Weights of a small image denoising model: 1.38M parameters, 5.4 epochs.
Rows from block 6 of a small image denoising model, named by matrix and row number. Rows with one number belong to one channel. Each number is 500 + 50 x the weight over its row's rms, rounded and kept within 0 to 999. All counts start at 0. Numbers have three digits each. After the name is the row's rms in percent of the matrix's.
After each channel's rows are labels from the 100 images, of 14976, where the channel reaches its highest value: "responds to" is what is common among them; "patch colour" is the nearest of a few named colours to the mean colour under the peak. Only what is clearly more common there than usual is listed. The data: photos of arthropod specimens (BIOSCAN-5M).
# convs0: first 3x3 conv (model.blocks.6.convs.0.weight, 64x64x3x3, each kernel summed), inputs 0-63
# convs1: second 3x3 conv (model.blocks.6.convs.1.weight, 64x64x3x3, transposed, each kernel summed), outputs 0-63

convs0.47 094:456514478506598522574526470458454462415542441529523503574488522519590538461502483587561566448501512569503607456543480441506475465376466427440484479399398524476533469526529474460485439509471475
convs1.47 098:430419445508479572557499496500478409487476496453450363449499510441465461460490586430559448597496467515553519503418451566472469510480552509410459529564501554408459491538496414517522474510477556
responds to: order Coleoptera
patch colour: brown

convs0.56 084:419451449554482446505454496457458563457488457514514514534516438475465463469443567528459504637557369504578488424446486397470590540499459521497506563435491498473497434507486489556508448565581514
convs1.56 112:479518466536585407564431552490521541470538440518515531590495442501538455568468460561465551566495479509550563490453603457492540579540463568565439481502504533521458392499484376524515543576514524
responds to: order Hymenoptera
patch colour: grey

convs0.60 110:498534525464615480533583475492486397422443408510477501509528476465481521495458579544465546477432461510553531417542573574486572463421573512485513565507443496465477514571456568470479491500396420
convs1.60 090:486569462500452404497537498534423547542573544508460485594430561447452489490548442593525511571596563534427475603446548530539518481574591497549454562519497409534487474486531536516473455509502491
responds to: order Hymenoptera
patch colour: brown; black

convs0.14 106:475486535494462482519596584428458544465549496455362515626515532587585525497465482548443471521470472528534476493403503528448463465506526484481480569512424389483468565495507471483482486498486387
convs1.14 091:473436476505562469452383461530480515563548547505614512495405582508562494487454517492484442493524544487526478485585503465460460535476487396467469554480540554426397460484494459466555486485579618
responds to: order Coleoptera
patch colour: brown

convs0.8 100:453544523516419519464435523535514509490535475470568480469534435496506486481509453514575539590489339468550506519441531337428518488530467577551458559545542470465430498450515475439559494464503444
convs1.8 141:518461653516500482455455554588485403573554486451493476563484489497423579549512469471471596560529444446544516470444489488507504430540463502458456551385510526540500465503534411466448455470448532
responds to: order Hymenoptera
patch colour: grey

convs0.23 116:498473526523432501487481530439422439515525489521413508531497477569573498681489524529555475521452494522488521521505582501531554483548478417398479474445460420440544505470411447519494466567587463
convs1.23 102:518479437421593539538545573509479538536470478445551507493533459492539456272505476438452519451530498485483501426493498497512570526447502568524460467508427553551485468511499453521399486442513502
responds to: order Coleoptera
patch colour: brown