python train.py --model="image denoising model" --dataset="photos of arthropod specimens (BIOSCAN-5M)" --train_examples=195000 --image_size=32 --crop_scale_min=0.5 --horizontal_flip=true --translate=0.06 --color_jitter=0.1 --task="denoising" --loss="mse" --noise_std=0.2 --arch="rcan" --norm="none" --activation="relu" --channel_attention="se" --depths=[18] --kernel_size=3 --stem="deep" --widths=[64] --residual_scale=0.2 --init="trunc_normal_002" --residual_init="none" --optimizer="muon" --muon_scale="match_rms_adamw" --lr=0.0041 --momentum=0.9 --nesterov=true --orthogonalizer="newton_schulz_5" --adamw_lr_other_params=0.0024 --steps=8300 --batch_size=128 --epochs=5.4 --lr_schedule="cosine" --final_lr_fraction=0.1 --warmup_steps=830 --weight_decay=0.06 --adamw_weight_decay_other_params=0.05
Rows from block 9, named by matrix and row number. Each number is 128 + 24 x the weight over its row's rms, rounded and kept within 0 to 255. All counts start at 0. Numbers have three digits each. After the name is the row's rms in percent of the matrix's.
# fc2: squeeze-excite expand (model.blocks.9.se.fc2.weight, 64x8), inputs 0-7
fc2.0 029:112134083095121095127121
fc2.1 157:119120073151131156128117
fc2.2 095:091153096140099116128107
fc2.3 084:136145111096087108128158
fc2.4 063:140089080134132117128150
fc2.5 034:091123146096148091129118
fc2.6 163:103160154138138087127108
fc2.7 063:085131164121119112126095
fc2.8 055:122094161084123110129138
fc2.9 097:136188131154137115128121
fc2.10 054:123159115094132080127123
fc2.11 057:086111084130107131128114
fc2.12 090:105132169147148094128107
fc2.13 244:085087134149144143128136
fc2.14 087:141116147095147164127094
fc2.15 093:134121099146094158129092
fc2.16 047:105155124099126078125125
fc2.17 065:098145119113109076128136
fc2.18 066:162110109133086151129108
fc2.19 077:073131148128156131128148
fc2.20 087:112130107133180117127096
fc2.21 057:097170112128131107127094
fc2.22 090:129158101120105175128114
fc2.23 125:121149087141127091128097
fc2.24 067:135151131074106104126133
fc2.25 044:118140161079121106128111
fc2.26 097:113073100148138136128130
fc2.27 025:132141136120107075129096
fc2.28 061:141107125113109155130077
fc2.29 199:112138168119144085127107
fc2.30 075:087147140111107089128114
fc2.31 151:119099102138157167129106
fc2.32 087:083099116115160110127119
fc2.33 055:135092123129075111126116
fc2.34 099:117118147082100098127112
fc2.35 065:117182106107124104127135
fc2.36 203:130105125128145160129075
fc2.37 063:136135085121131134126179
fc2.38 047:093123140107106081128116
fc2.39 091:131158119116090151128166
fc2.40 056:108164136110156108126164
fc2.41 082:134167140133163101128097
fc2.42 116:128141113107153171127164
fc2.43 082:099178135119152129128105
fc2.44 132:135061133126138128129125
fc2.45 076:107156104107144088129151
fc2.46 061:114109160095133089126107
fc2.47 081:083148095105137145129113
fc2.48 134:118111110113175124128165
fc2.49 066:106093149114155136129166
fc2.50 100:123142154108137071128123
fc2.51 057:094136117108117080128107
fc2.52 064:117068109115147131130129
fc2.53 076:087142119107132094127096
fc2.54 059:110082137100139095131119
fc2.55 149:186135099114134136129117
fc2.56 134:139139122101118085129168
fc2.57 097:159111141129170147127095
fc2.58 138:115110149130183104127139
fc2.59 123:114127151118177135128092
fc2.60 177:097118148154155097128100
fc2.61 034:106075146119120099130122
fc2.62 076:108140107148157177128125
fc2.63 080:111165104113147086128123