From a checkpoint of a small image denoising model: 8300 steps, 195000 training examples.
Rows from block 8 of a small image denoising model, named by matrix and row number. Rows with one number belong to one channel. Each number is 128 + 32 x the weight over its row's rms, rounded and kept within 0 to 255. All counts start at 0. Numbers have three digits each.
Before each channel's rows are labels from the 100 images, of 14976, where the channel reaches its highest value: "peak at" is the part of the image that holds the peak; "colour at peak" is the nearest of a few named colours to the mean colour under the peak. Only what is clearly more common there than usual is listed. The data: photos of arthropod specimens (BIOSCAN-5M).
# convs0: first 3x3 conv (model.blocks.8.convs.0.weight, 64x64x3x3, each kernel summed), inputs 0-63
# convs1: second 3x3 conv (model.blocks.8.convs.1.weight, 64x64x3x3, transposed, each kernel summed), outputs 0-63

peak at: bottom right; top left
colour at peak: white
convs0.11:120184126117144122135086104141129114111109117119081114121145162154185115163077132111106136142100120118139116000181102101094111117171167138119156119111143175100161154095142136125107191128058160
convs1.11:135087081089120132139160113128111164135142162167106138135130094160088138106140149116141129137117111092127167051128135150191130139095028217167095138115150069135134128132105164143176114133182100

peak at: bottom left; top right
colour at peak: white
convs0.36:099119139096167091129061123114148093176115125111073123143147159099118175137128150095083131116090165141119151147152133130162253147104128114135132095148078109111095132087140104111098086120166196
convs1.36:142141165180136124156104143115096101130153112128147112129156099165160153155166141157145134153197117083145157093113143138096204146105120084154178137150180089196127190099150138085137107194074142

peak at: bottom left; top right
colour at peak: white
convs0.31:136187109115102153120137186100109166082151136219096125100150134111112095065112130142090125112121171117101136111115153076116141109140111162145158108107102105128105098083131237195112110136145144
convs1.31:140085135185153082187137081124161119132131167118191068097117172128178146140189117121128166114132119119126141118176072154105179113105130119093152127168185119106093132129113060088152087133083139

peak at: top left; bottom right
colour at peak: white
convs0.33:111114153199152161099030175105130094111119104134082141106171159108209142180132114116145136158076107097107096051143148106121108091135112127123170109119102107123103128132191128115088149115148128
convs1.33:157127122127140140133206100112133212106150168114136166078092127153137115084115120110083144118140112157135106163092129112134184154088150097089121095170091144164148083104031146073126133164112152

peak at: centre
colour at peak: grey
convs0.5:064096138126158129148156152117089156168138098095091079106138076082136162147117115189140130163108159137083105148126095136112178116174123193054096121178180137161114161116107086157123182131120123
convs1.5:121131131110157084151144102120125115193115141110102150112148133141090114097110111097117164135097116130144128156142178109135021076077124065152210136099117075101170092112125165132124065117166118

peak at: bottom centre
colour at peak: grey
convs0.61:144118203139084120082155120125154110149167127095092103117102128149067191166146130105165170159126124120158070137124156112127135123142156160078109144117151174092127147058148052155143076125103075
convs1.61:144118243109171154109156158144133121145164141136137122107124159211128206190129134125125109155159107129108180124135094160151136131129135140128140096125182110167141108105212101129166140095114119

peak at: bottom left
colour at peak: white
convs0.13:172206111119149127091145099112076137172135131111133123131129114100129168141109163105092110117126117099150155149138158129154114179107114155214064111133100138125158091065098090142115093184169050
convs1.13:136118114103130150163178179115137128084178166187141127067102133146142147110135107131115141170202141188157118069111203143135093160137138171165154129132164127192187127149168146118114138158114153

peak at: top right
colour at peak: white
convs0.17:137156111117109100104164112180123142118127109116136162112180114124149137110157139138164106114183125139131111132042160062135120106113122105121068068116061122088089157212099089140171115160184122
convs1.17:069130126149099135133072155056134104143141188165074116119060150155112123146144124099121134114149148136132102148145086177094142111125149090114187142163162155102134129037132163097108156099067156

peak at: top right
colour at peak: white
convs0.59:104115096129109095174168083109093090128156105152074125116124158117082107090165207164120158120157104105127071173122131063176095184141109100088141145109118123144111190111121118187148153174119120
convs1.59:089088134139104161111064113115154124130150135121123135152104137114076149135127136093119117134134128119097105139073067162084155167115170054101087130181128125047128123065172138086120114061152174