From a checkpoint of a small image denoising model: depths [18].
Rows from block 11 of a small image denoising model, named by matrix and row number. Rows with one number belong to one channel. Each number is 128 + 32 x the weight over its row's rms, rounded and kept within 0 to 255. All counts start at 0.
After each channel's rows are labels from the 100 images, of 14976, where the channel reaches its highest value: "colour at peak" is the nearest of a few named colours to the mean colour under the peak. Only what is clearly more common there than usual is listed. The data: photos of arthropod specimens (BIOSCAN-5M).
# convs0: first 3x3 conv (model.blocks.11.convs.0.weight, 64x64x3x3, each kernel summed), inputs 0-63
# convs1: second 3x3 conv (model.blocks.11.convs.1.weight, 64x64x3x3, transposed, each kernel summed), outputs 0-63

convs0.43 [133 208  97  98  88  64 148 132  90 141 171 124 126 139 104 102 156 136 100 122 147 130 122 214 140  81  80 133 144 102 109 168 117 150 139  90  88 137 155  58 115 109 102 102 103 158 183  98 161  87 162 124 158 157 102 125 146 162 110 117 101  95 118 175]
convs1.43 [168 223 123 132 142 162 138 169  88 128 147  60 103  73 148 128 136 113 102 127 133  88 122 146 133  83 171  84 125 129 186 123 127 107 172  93 143 147 126 133 118 177 130 135 139 137 111 179 143 202 146 135 100 145 166 214 156 137 150 139 162 124 132 143]
colour at peak: pink

convs0.60 [123  90 121 100  94 161 125 136 125 186 135 168  55 133 148 133 209 139 114 128 132 127  94 130 125 157 137 174 121 126 126 129 139  95 145  79 134 128 135  92 165 122 137  98  67 147 131 154  72  95 131  70 131 117 110 114 119  17 120 185 150 143 121  88]
convs1.60 [186 165 138 128 122 151 101 105 172 195 124  99 112 176 107 144  96 101 148 117  28 127  92 115  78 127 143 126 116 144 149 102 127 162 102 124 145  84 171 110 141 172 137 104  82 142 135  85 138 165 139 116  65 128 166 141 147  75 147 115  84 181  92 142]
colour at peak: grey; brown

convs0.24 [135 180 151 122 117 166 119 135 127 105 132  91 147 131 158  72 143  83  65 155 153 168 139 190 184 124 118 105 132 159 143 144 139 157 158 121 141  94 113 108  97 149  72 146  89 125 140 164  60  94 180 151 108 100 131 124 148  41  99 121  91 145 158  77]
convs1.24 [140  75 136 188 116 146  90 135 122 155 106 170 131 155  26  94 120 163 140 140  94 119 167 145 156 126 131 118 166 114  86 100  81 124 140 147  96 141  88 153 121 109 115  83 154  96 153 144 139  89  46 189 172 126 149 142 144 101 170  85 147 102 119 144]
colour at peak: grey

convs0.44 [ 73 126 133 100 139 115 108  92  98 117 115  86 115 138  94 130 146 151  90 112 123 170 108 117 165 151 109  95 149  26 139 125  15 101 130 107 116 134 157 130 113 137 128 136 107 151  98 184 123 115 135 116 156  56 192 132 103 101  97 102 109 140 123  86]
convs1.44 [122 124 149 129 109 128 174 183 141  76 122 121 131  94  94 115 102 155  79 148 121 119 109 144 145 104 164 169 126  66 175 101  30 131 149 139  92 123 137 121 166  93 130 111  91 162 148 119 124 122 158 175 164 165 132 168 111 169  75  92 102 187  93  84]
colour at peak: brown; grey

convs0.45 [ 96 107 115 101 117 179 161  90 126 198 129  97 148 170 125 148  68  83 151  81  92 128 120  92 119 103 123 161 169 114 171  99 150 142 163 185 114 139 110 141 130 118 153 119 140 149 120   1 121 129 158 113 109 126 113 145 130 139 155 134 173 142  90  85]
convs1.45 [158 149 110 181 111 150 156 159 103  98 157 137 110 119 120  94 168 147 141 140 148 142 148 166 173 143 165 181 155 129 180 120 139 107 231 144 140  76 173 126 108 130 122 137 117 144 155 217 142 141 182 167 138 171 136 149 137 142 170 171 123 156 175 120]
colour at peak: brown; grey

convs0.9 [108 118   0 120 113 123 126 127 151 139 138 113 113 159 131 138 103 143 114 146 113 169 126 123 142 140 107 102 136 107 204 118  38 131  81 140 150 157  97 121 104 142 130 121 160 160 122 138 173 137  88 134 111 140 104 138 136 154 138 137 118 145 143 108]
convs1.9 [149 131 228 148 122 192 136 176 175 134 148 127 107 163 125 124 163 181 153 144 128 169 168 170 130 153 151 163 146 145 158 139 160 131 217 152 142 134 167 121 133 158 138 145 123 164 121 134 148 147 156 199 138 154 154 154  93 126 156 164 136 189 132 117]
colour at peak: brown; grey

convs0.39 [113 224 125  88 138 125 124 121 126 112 124  94 114 108  85  58  96 128 145 175 126 121 171 156  61  86 120  91 132 161 108 135 114 154 162 115  64 149 121 193 133 172 143 103 149 188 132 177 183 103  91 115 160 110 129 135 105 147 120 153 120 119 118  88]
convs1.39 [100   0  87  95 111  87 193 119 141 130 130 140 150 124 165 145 124 100 159 115 133 117 119  74 113 149 150 146 123 121 136 122 138 156 116 138 159 142 156 133 141 146  69 170 134  96 124 126 134 103 136 112 122 188 156 138 130 141 154 127 126 146 164 137]
colour at peak: pink

convs0.41 [ 84 112 136 142 131 108  87 123  96 112 146 129 153 119 119 100 146 118 105  76 129 158 113 133 146 191 166 159 133 128 130  48 140  74 165 141 108 207 108  90 141 131  39  99 142 195 148 128 110 100  85 148 183 180 100 108 147  96 126 109 124 118 108 119]
convs1.41 [148 112 118 135 121 154  81 117 164 139 161 126 109 131  90 100 154 112 155 148 116  78 117 166 148 121 101 116 104 220 122  39 138 143 139 125 113 102 171 120  27 164  85 142  98 128 139 143 169 108 181 144  74 153 179 112 115 122 165 111 124 151 119 127]
colour at peak: grey

convs0.27 [133 157 103 127 102 136 100 151 124  62  94  99  95  80 150 132  81  92 129 148 136 134 125  71 137 165 129 155 120 164 123  78 157 139 161 124 158 106 157 149 150 131  84 183 111 172 143 136 129 114 102 143 162 169 102 163  78  31 192 120 156 139 180 129]
convs1.27 [154 123  86 109 111 141  99 135 132 123 220 174 162 108 134 137 140 111 117 153 129 135 173 167 131 119 150 133  60 128 146 160 152 158  97 132 119 149 151 148  97 120 137 152 164  84 155 158  94 133 143 103 186 145 163 136 176 109 221 148 114 130 107  39]
colour at peak: brown; black

convs0.26 [132 118  79 142 122 124 164 128 106  49 176 183  94 106  63 113 128 123 130 137 156 139 157  88 111 144 128 124 152 128  69 112 126 128 117 119  98 171  97 109 161 161 110 145  87 134 136 164 144 123 149 197 123 159 147 106 130  72 134  90 205  58 107  88]
convs1.26 [137 156 208 157 149 184 158 152 109  85 120  66 160 131 173 159 137 100 117  97 150  96 106 133  93  76 164 107 124 169 105 172  98 168 128 121 180 115 146 123 138 111 134  99 153  76 144 101 150 151  83 174  87  55 152  81 132 137 149 119 130 159 138 117]
colour at peak: grey

convs0.32 [134 128  75 109 101 111 103 152 140 101  72  91 146 127  64 105  84 107 117 181 172 137 123 150 165 153 173 116 132 108 162 150 115 109 114 133  56  60 182  54 172  93 170 161  78 155 137 153 106 118 132 110 124 117 168 105 103 153 113 138 172 129 136 131]
convs1.32 [ 98 149 106 187 119 142 122  74 136  97 152 130 168 140 141 169 106 142 121  79 129 155  71 158  91 160 156  58 142 100 123 159 176 160 138 122 120  66  66 114  91 100 136 105 161  85 119 137 102 111 127 160 104  94 152 137 117 175  97 179 103  72 171 151]
colour at peak: pink

convs0.22 [105 166 168 107 133 144 116 123  90  85 141 210  98 115 103  90 117 173 110 138 112 104 106 148 158 127 146 144 151 123 164 101  99 176 146  93 159 100  88 118 118 144  61 129 124 110  91 154 108 126  89 121 163 157  93  49 124 197  51 138 167 122 122 141]
convs1.22 [ 91 121 124 138 144 126 135 103 161  98 121  78 100 115 141 145 136  65  89  95  84 116 152  76 130  85  93 139 118 166 147 142 148 101 133 155 155 213 151 199 127 155 156 159 114 132 147 168 128 126 164 142 122 133 135  29 139 202 106 128 130 134  86 151]
colour at peak: pink

convs0.25 [130 114 117 118 149  93 125  87 140 137  95 141 201 205 148 152 104 117  94 184 167 133 137 170 126 111  77 116  91 103  91  71  65 108 123 102 138 102 114 120 143  96 139 150  68 124 162 136  84 108  65 153 129 175 146 153 160 150  79 103 106 160 108 153]
convs1.25 [110 155 112 173 101 118 103 119 133  94 181 158 105 111 137 145 160 131 209 210 150 168 136  90 165  48 117 131  97 151 112 113 134 142 150 168 162 127 140 144 131 161 137 116 130 154 179  84 176 121 185 179 160 128 100 153 169 143  99 170 125 160 117 136]
colour at peak: grey

convs0.29 [144 134  99 116 143 110 168 155  88  80 101 143 101 119 178 133 146  76 108 159 144 110 170 130 167 108 122  77 164 166  81 132 128  83 145  99 160 236 114 144 118 144  78 130  80 128 130 172 111 129 150 188 132 145 114 165  67 105 120  91 122 107 130  94]
convs1.29 [128 161 121 116 130 106 142 104 185 105 109 127 167  80  39 131 149 111 107 129 200 157 156 101 124 162 152 164 131 103 101 115 128 191  86 219  98 108 109 141 144 154 144 117 194 147 145 108 147 120 134  97 120 116 132  81 135 131  69 104 181 126 148 138]
colour at peak: grey

convs0.63 [147 200 163 150 129 119  87  88  70 110 117 127 125 106 166 123 119 150 121 150 118 125 131 198 124 109 161  96 167 133 162 136 127 186 135 121 101  59 127  81 106 121  76 126  89 174 114 119 144 108 135  98 127 122 111 173  89 168  89 162 122 138 215  81]
convs1.63 [ 98  65  94  92 140 139 143 150 149 128 123 104 154 106 101 115  95 189 128 103 129 123  99 106 155 150 170 122  83 159 117 217 139  81 157 140 143 136 147 111 137 111 172 105 165 101 115 151 141 125 128 165 115 116 158 219 185  96  95 125 140 115 146 207]
colour at peak: pink

convs0.12 [116 158 150 194 144  95  84 166  97 115 130 162 101 186 144 142 132 111 109 178  87  87 159  95 159 143 145 145 100 102 136 144 134  91 137 151 119 187  94  64 149 128 137  97 162 103 135 187  54  83  83 159 147  99 136 104 168 116 135 158 129 110 141  73]
convs1.12 [107  83 119 134 144 113 152  75 132 120  93 113 115 140  94  85 171 133 122 208 153 178 132 144 110 119 148  89 157 118 111 109 162 127 143 172  93 112 137 135 160  46 142 125 106 138 129  97 150 156 127 130  85  71 101 189 115 215 135 185  83 117 122 111]
colour at peak: pink

convs0.15 [103 122  81 150 166 119 109 139  81  53 127 148  93 130  58 115 137 159 116 128 188 101 102 126 108 149 178 111 158 164  88 142 129 119 157 147 174 144  72 111 118 159 146 153 120 111 128 124 139 108 133 168 139 171 150 191  49  67  86 126 118  91 144 107]
convs1.15 [172 192 122 100 171 172 150 153 165 142 118 151  89  91 172 162 178  97 128 150 115 105 101 141 133 168  85 140 124  69 109 137 103 172 157 159  85  87 134 121 176 172  98 100  57 180 114 118 150 138 155 122 141 160 115 104 155 141 167 146 141 190 140 115]
colour at peak: grey

convs0.1 [172 126 165 166 175 111 151  41 100 138 160 145 112 118 123 119 135 133 121 115 141 111 111 111 142 152 104 116 170 199  97 145  65  85 113 150 107 138 122 110 192 126 126  70 114  82 109  98  59 118 151 181  93  98  94 147 136  84  85 113  92 156 124 113]
convs1.1 [107 146 101 133  78 147 127 166 119 110 124  87 120 111 125 165 124  68 137  79 149 109 130 171  95  87 172 113  90  31 165 131 162 143 119 129 136 140 148 128  67  90 149 179 156 151 160 155 168 128 113  50 140 134 143 109 112 183  78 139 163 122 147 133]
colour at peak: grey

convs0.40 [115 138 154 116 135 143 145 131  92 139 139 110 121 149 138 133  95  99 160 120 140 131 104 115 116 144 114 134 121 164 120 110 175 161 152 134 101 136 146 139 140 132 114 101 120 100 116 104  97 109 109 139 131 153   0 128 137 132 101 131 148 150 146 141]
convs1.40 [170 133 137 157 121 181 163 155 109 111 160 144 124 153 109 117 162 156 147 168 119 175 141 141 131 150 155 122 185 177 174 115 147 127 158 165 123 137 187 146 134 197 134 153 116 124 133 151 147 114 154 126 154 154 242 154 134 165 178 172 141 186 151 147]
colour at peak: grey

convs0.3 [135 128  80 131 122 125 116 112 175 152 144 166 134  54 107 121 138 169 126 185 123 132 159 101 137 139 100 127 101 134  90  84 107 115 183 123  82 123 136 145 201 121 127 152 138 144 154  98 157 118  88 144 106 211 121 128  67  81 148  51 151 113 118  74]
convs1.3 [ 94  87 179 122 150 116 159 180  56 145  96 134  70 105 165 126 121 102 131  81 141  85 127 135 112 120 125 108 177 104 141 139 106 145 113 106 131 146  83 104  74 167 129 120 196  88 100 157 122 173  82 112 127 100 138 183 103  51 108 156 104 124 117 166]
colour at peak: brown; grey