config.yaml
model: "image denoising model"
horizontal_flip: true
loss: "mse"
norm: "none"
depths: [18]
kernel_size: 3
stem: "deep"
widths: [64]
optimizer: "muon"
muon_scale: "match_rms_adamw"
orthogonalizer: "newton_schulz_5"
adamw_weight_decay_other_params: 0.05
Rows from block 13 of a small image denoising model, named by matrix and row number. Rows with one number belong to one channel. Each number is 128 + 32 x the weight over its row's rms, rounded and kept within 0 to 255. All counts start at 0. Numbers have three digits each.
After each channel's rows are labels from the 100 images, of 14976, where the channel reaches its highest value: "patch colour" is the nearest of a few named colours to the mean colour under the peak; "strongest on" is what is common among them. Only what is clearly more common there than usual is listed. The data: photos of arthropod specimens (BIOSCAN-5M).
# convs0: first 3x3 conv (model.blocks.13.convs.0.weight, 64x64x3x3, each kernel summed), inputs 0-63
# convs1: second 3x3 conv (model.blocks.13.convs.1.weight, 64x64x3x3, transposed, each kernel summed), outputs 0-63

convs0.40:112094099154090107153068126248100081086162087119134112123057128163147104098151104074130176121093117123147143108092142161124127157159125106115137168145117124174088172144141151080142106141118122
convs1.40:108125136126036187107129194220102120105156143126121143119109130122134125107152122103163146135087131154180194156100141038115131157159165124108142141093145149139155167113132195100120125122133116
patch colour: grey
strongest on: order Coleoptera

convs0.56:090121167156089100142175172169053144141135164134100164137128049112096111127110101104156228157148128124137089147128121104106167109114153156061115142131143125115113145103105108189147078162137100
convs1.56:096125197150104117135156117168120066166121130119096109151155135111115128062117113074095154149115058103147129149105125117137144108068106087108155142053141128149092115117145070202147067140096154
patch colour: grey
strongest on: order Hymenoptera

convs0.62:193132186119126078173110082128095099099187113131112079159113114195145154132119154178175123193112155096154106161153100084059114118128085124152113162139079115131123103103117155150164102104121103
convs1.62:141077146167081165081129133167124073129114152143130107163177091141131137124109116106118146147198115182176132156126144082125061153174156142139083095107147123148130108049128149049145152131098102
patch colour: white
strongest on: order Hymenoptera

convs0.34:112152127112109116101141142059152153081135119043148130097126136025148124099133152108097107171083097115125175129082152156128070172140093112158138163105134122141140146090121135101086095187094154
convs1.34:106093177132141166098089179145137136122117168093170100110122109155126188152136089174132157099042126107107097155156141105099108037129056163168146170145129138124148119145141083130130136082106152
patch colour: white
strongest on: order Hymenoptera

convs0.3:090127109150127120124157159134150143144181131143111104130115170113147099099109103169072118152135104121134129099131062148142120124119146140180126134148084094130143112117142125255094078134118034
convs1.3:119121156154119110139143125137136118077135110115171125119134142111132162136164142115175130153131135099135175148143126083115034135133129148087150149111173106107127171144137109000170168099173170
patch colour: brown
strongest on: order Hemiptera

convs0.0:112132166135092124159094115102145140153083147138114096161178099111095095128119129071138171147107105151177163147084095119143173120162100163111076141086087103121167075122134086199125150221151120
convs1.0:099128120142125150139129157119109162111133067086159092138125104139140128134156091146080104124171144130144121111173102123127255116103135120208121094116115096179087102123090110181111115124116128
patch colour: brown; grey
strongest on: order Coleoptera

convs0.29:153153136066144161151032162138132102127113182074114128102119096139111153123124071098136076121123074145122121106084114164163145173097138123107154139101136133180107149079103084099094130208123150
convs1.29:137096130138172096138174112140114142162110168038176106145178093107159149112130130126144163124106123121155144051147155120089195131153092167160112120134134146115156117233113170169129106142149143
patch colour: grey
strongest on: order Hymenoptera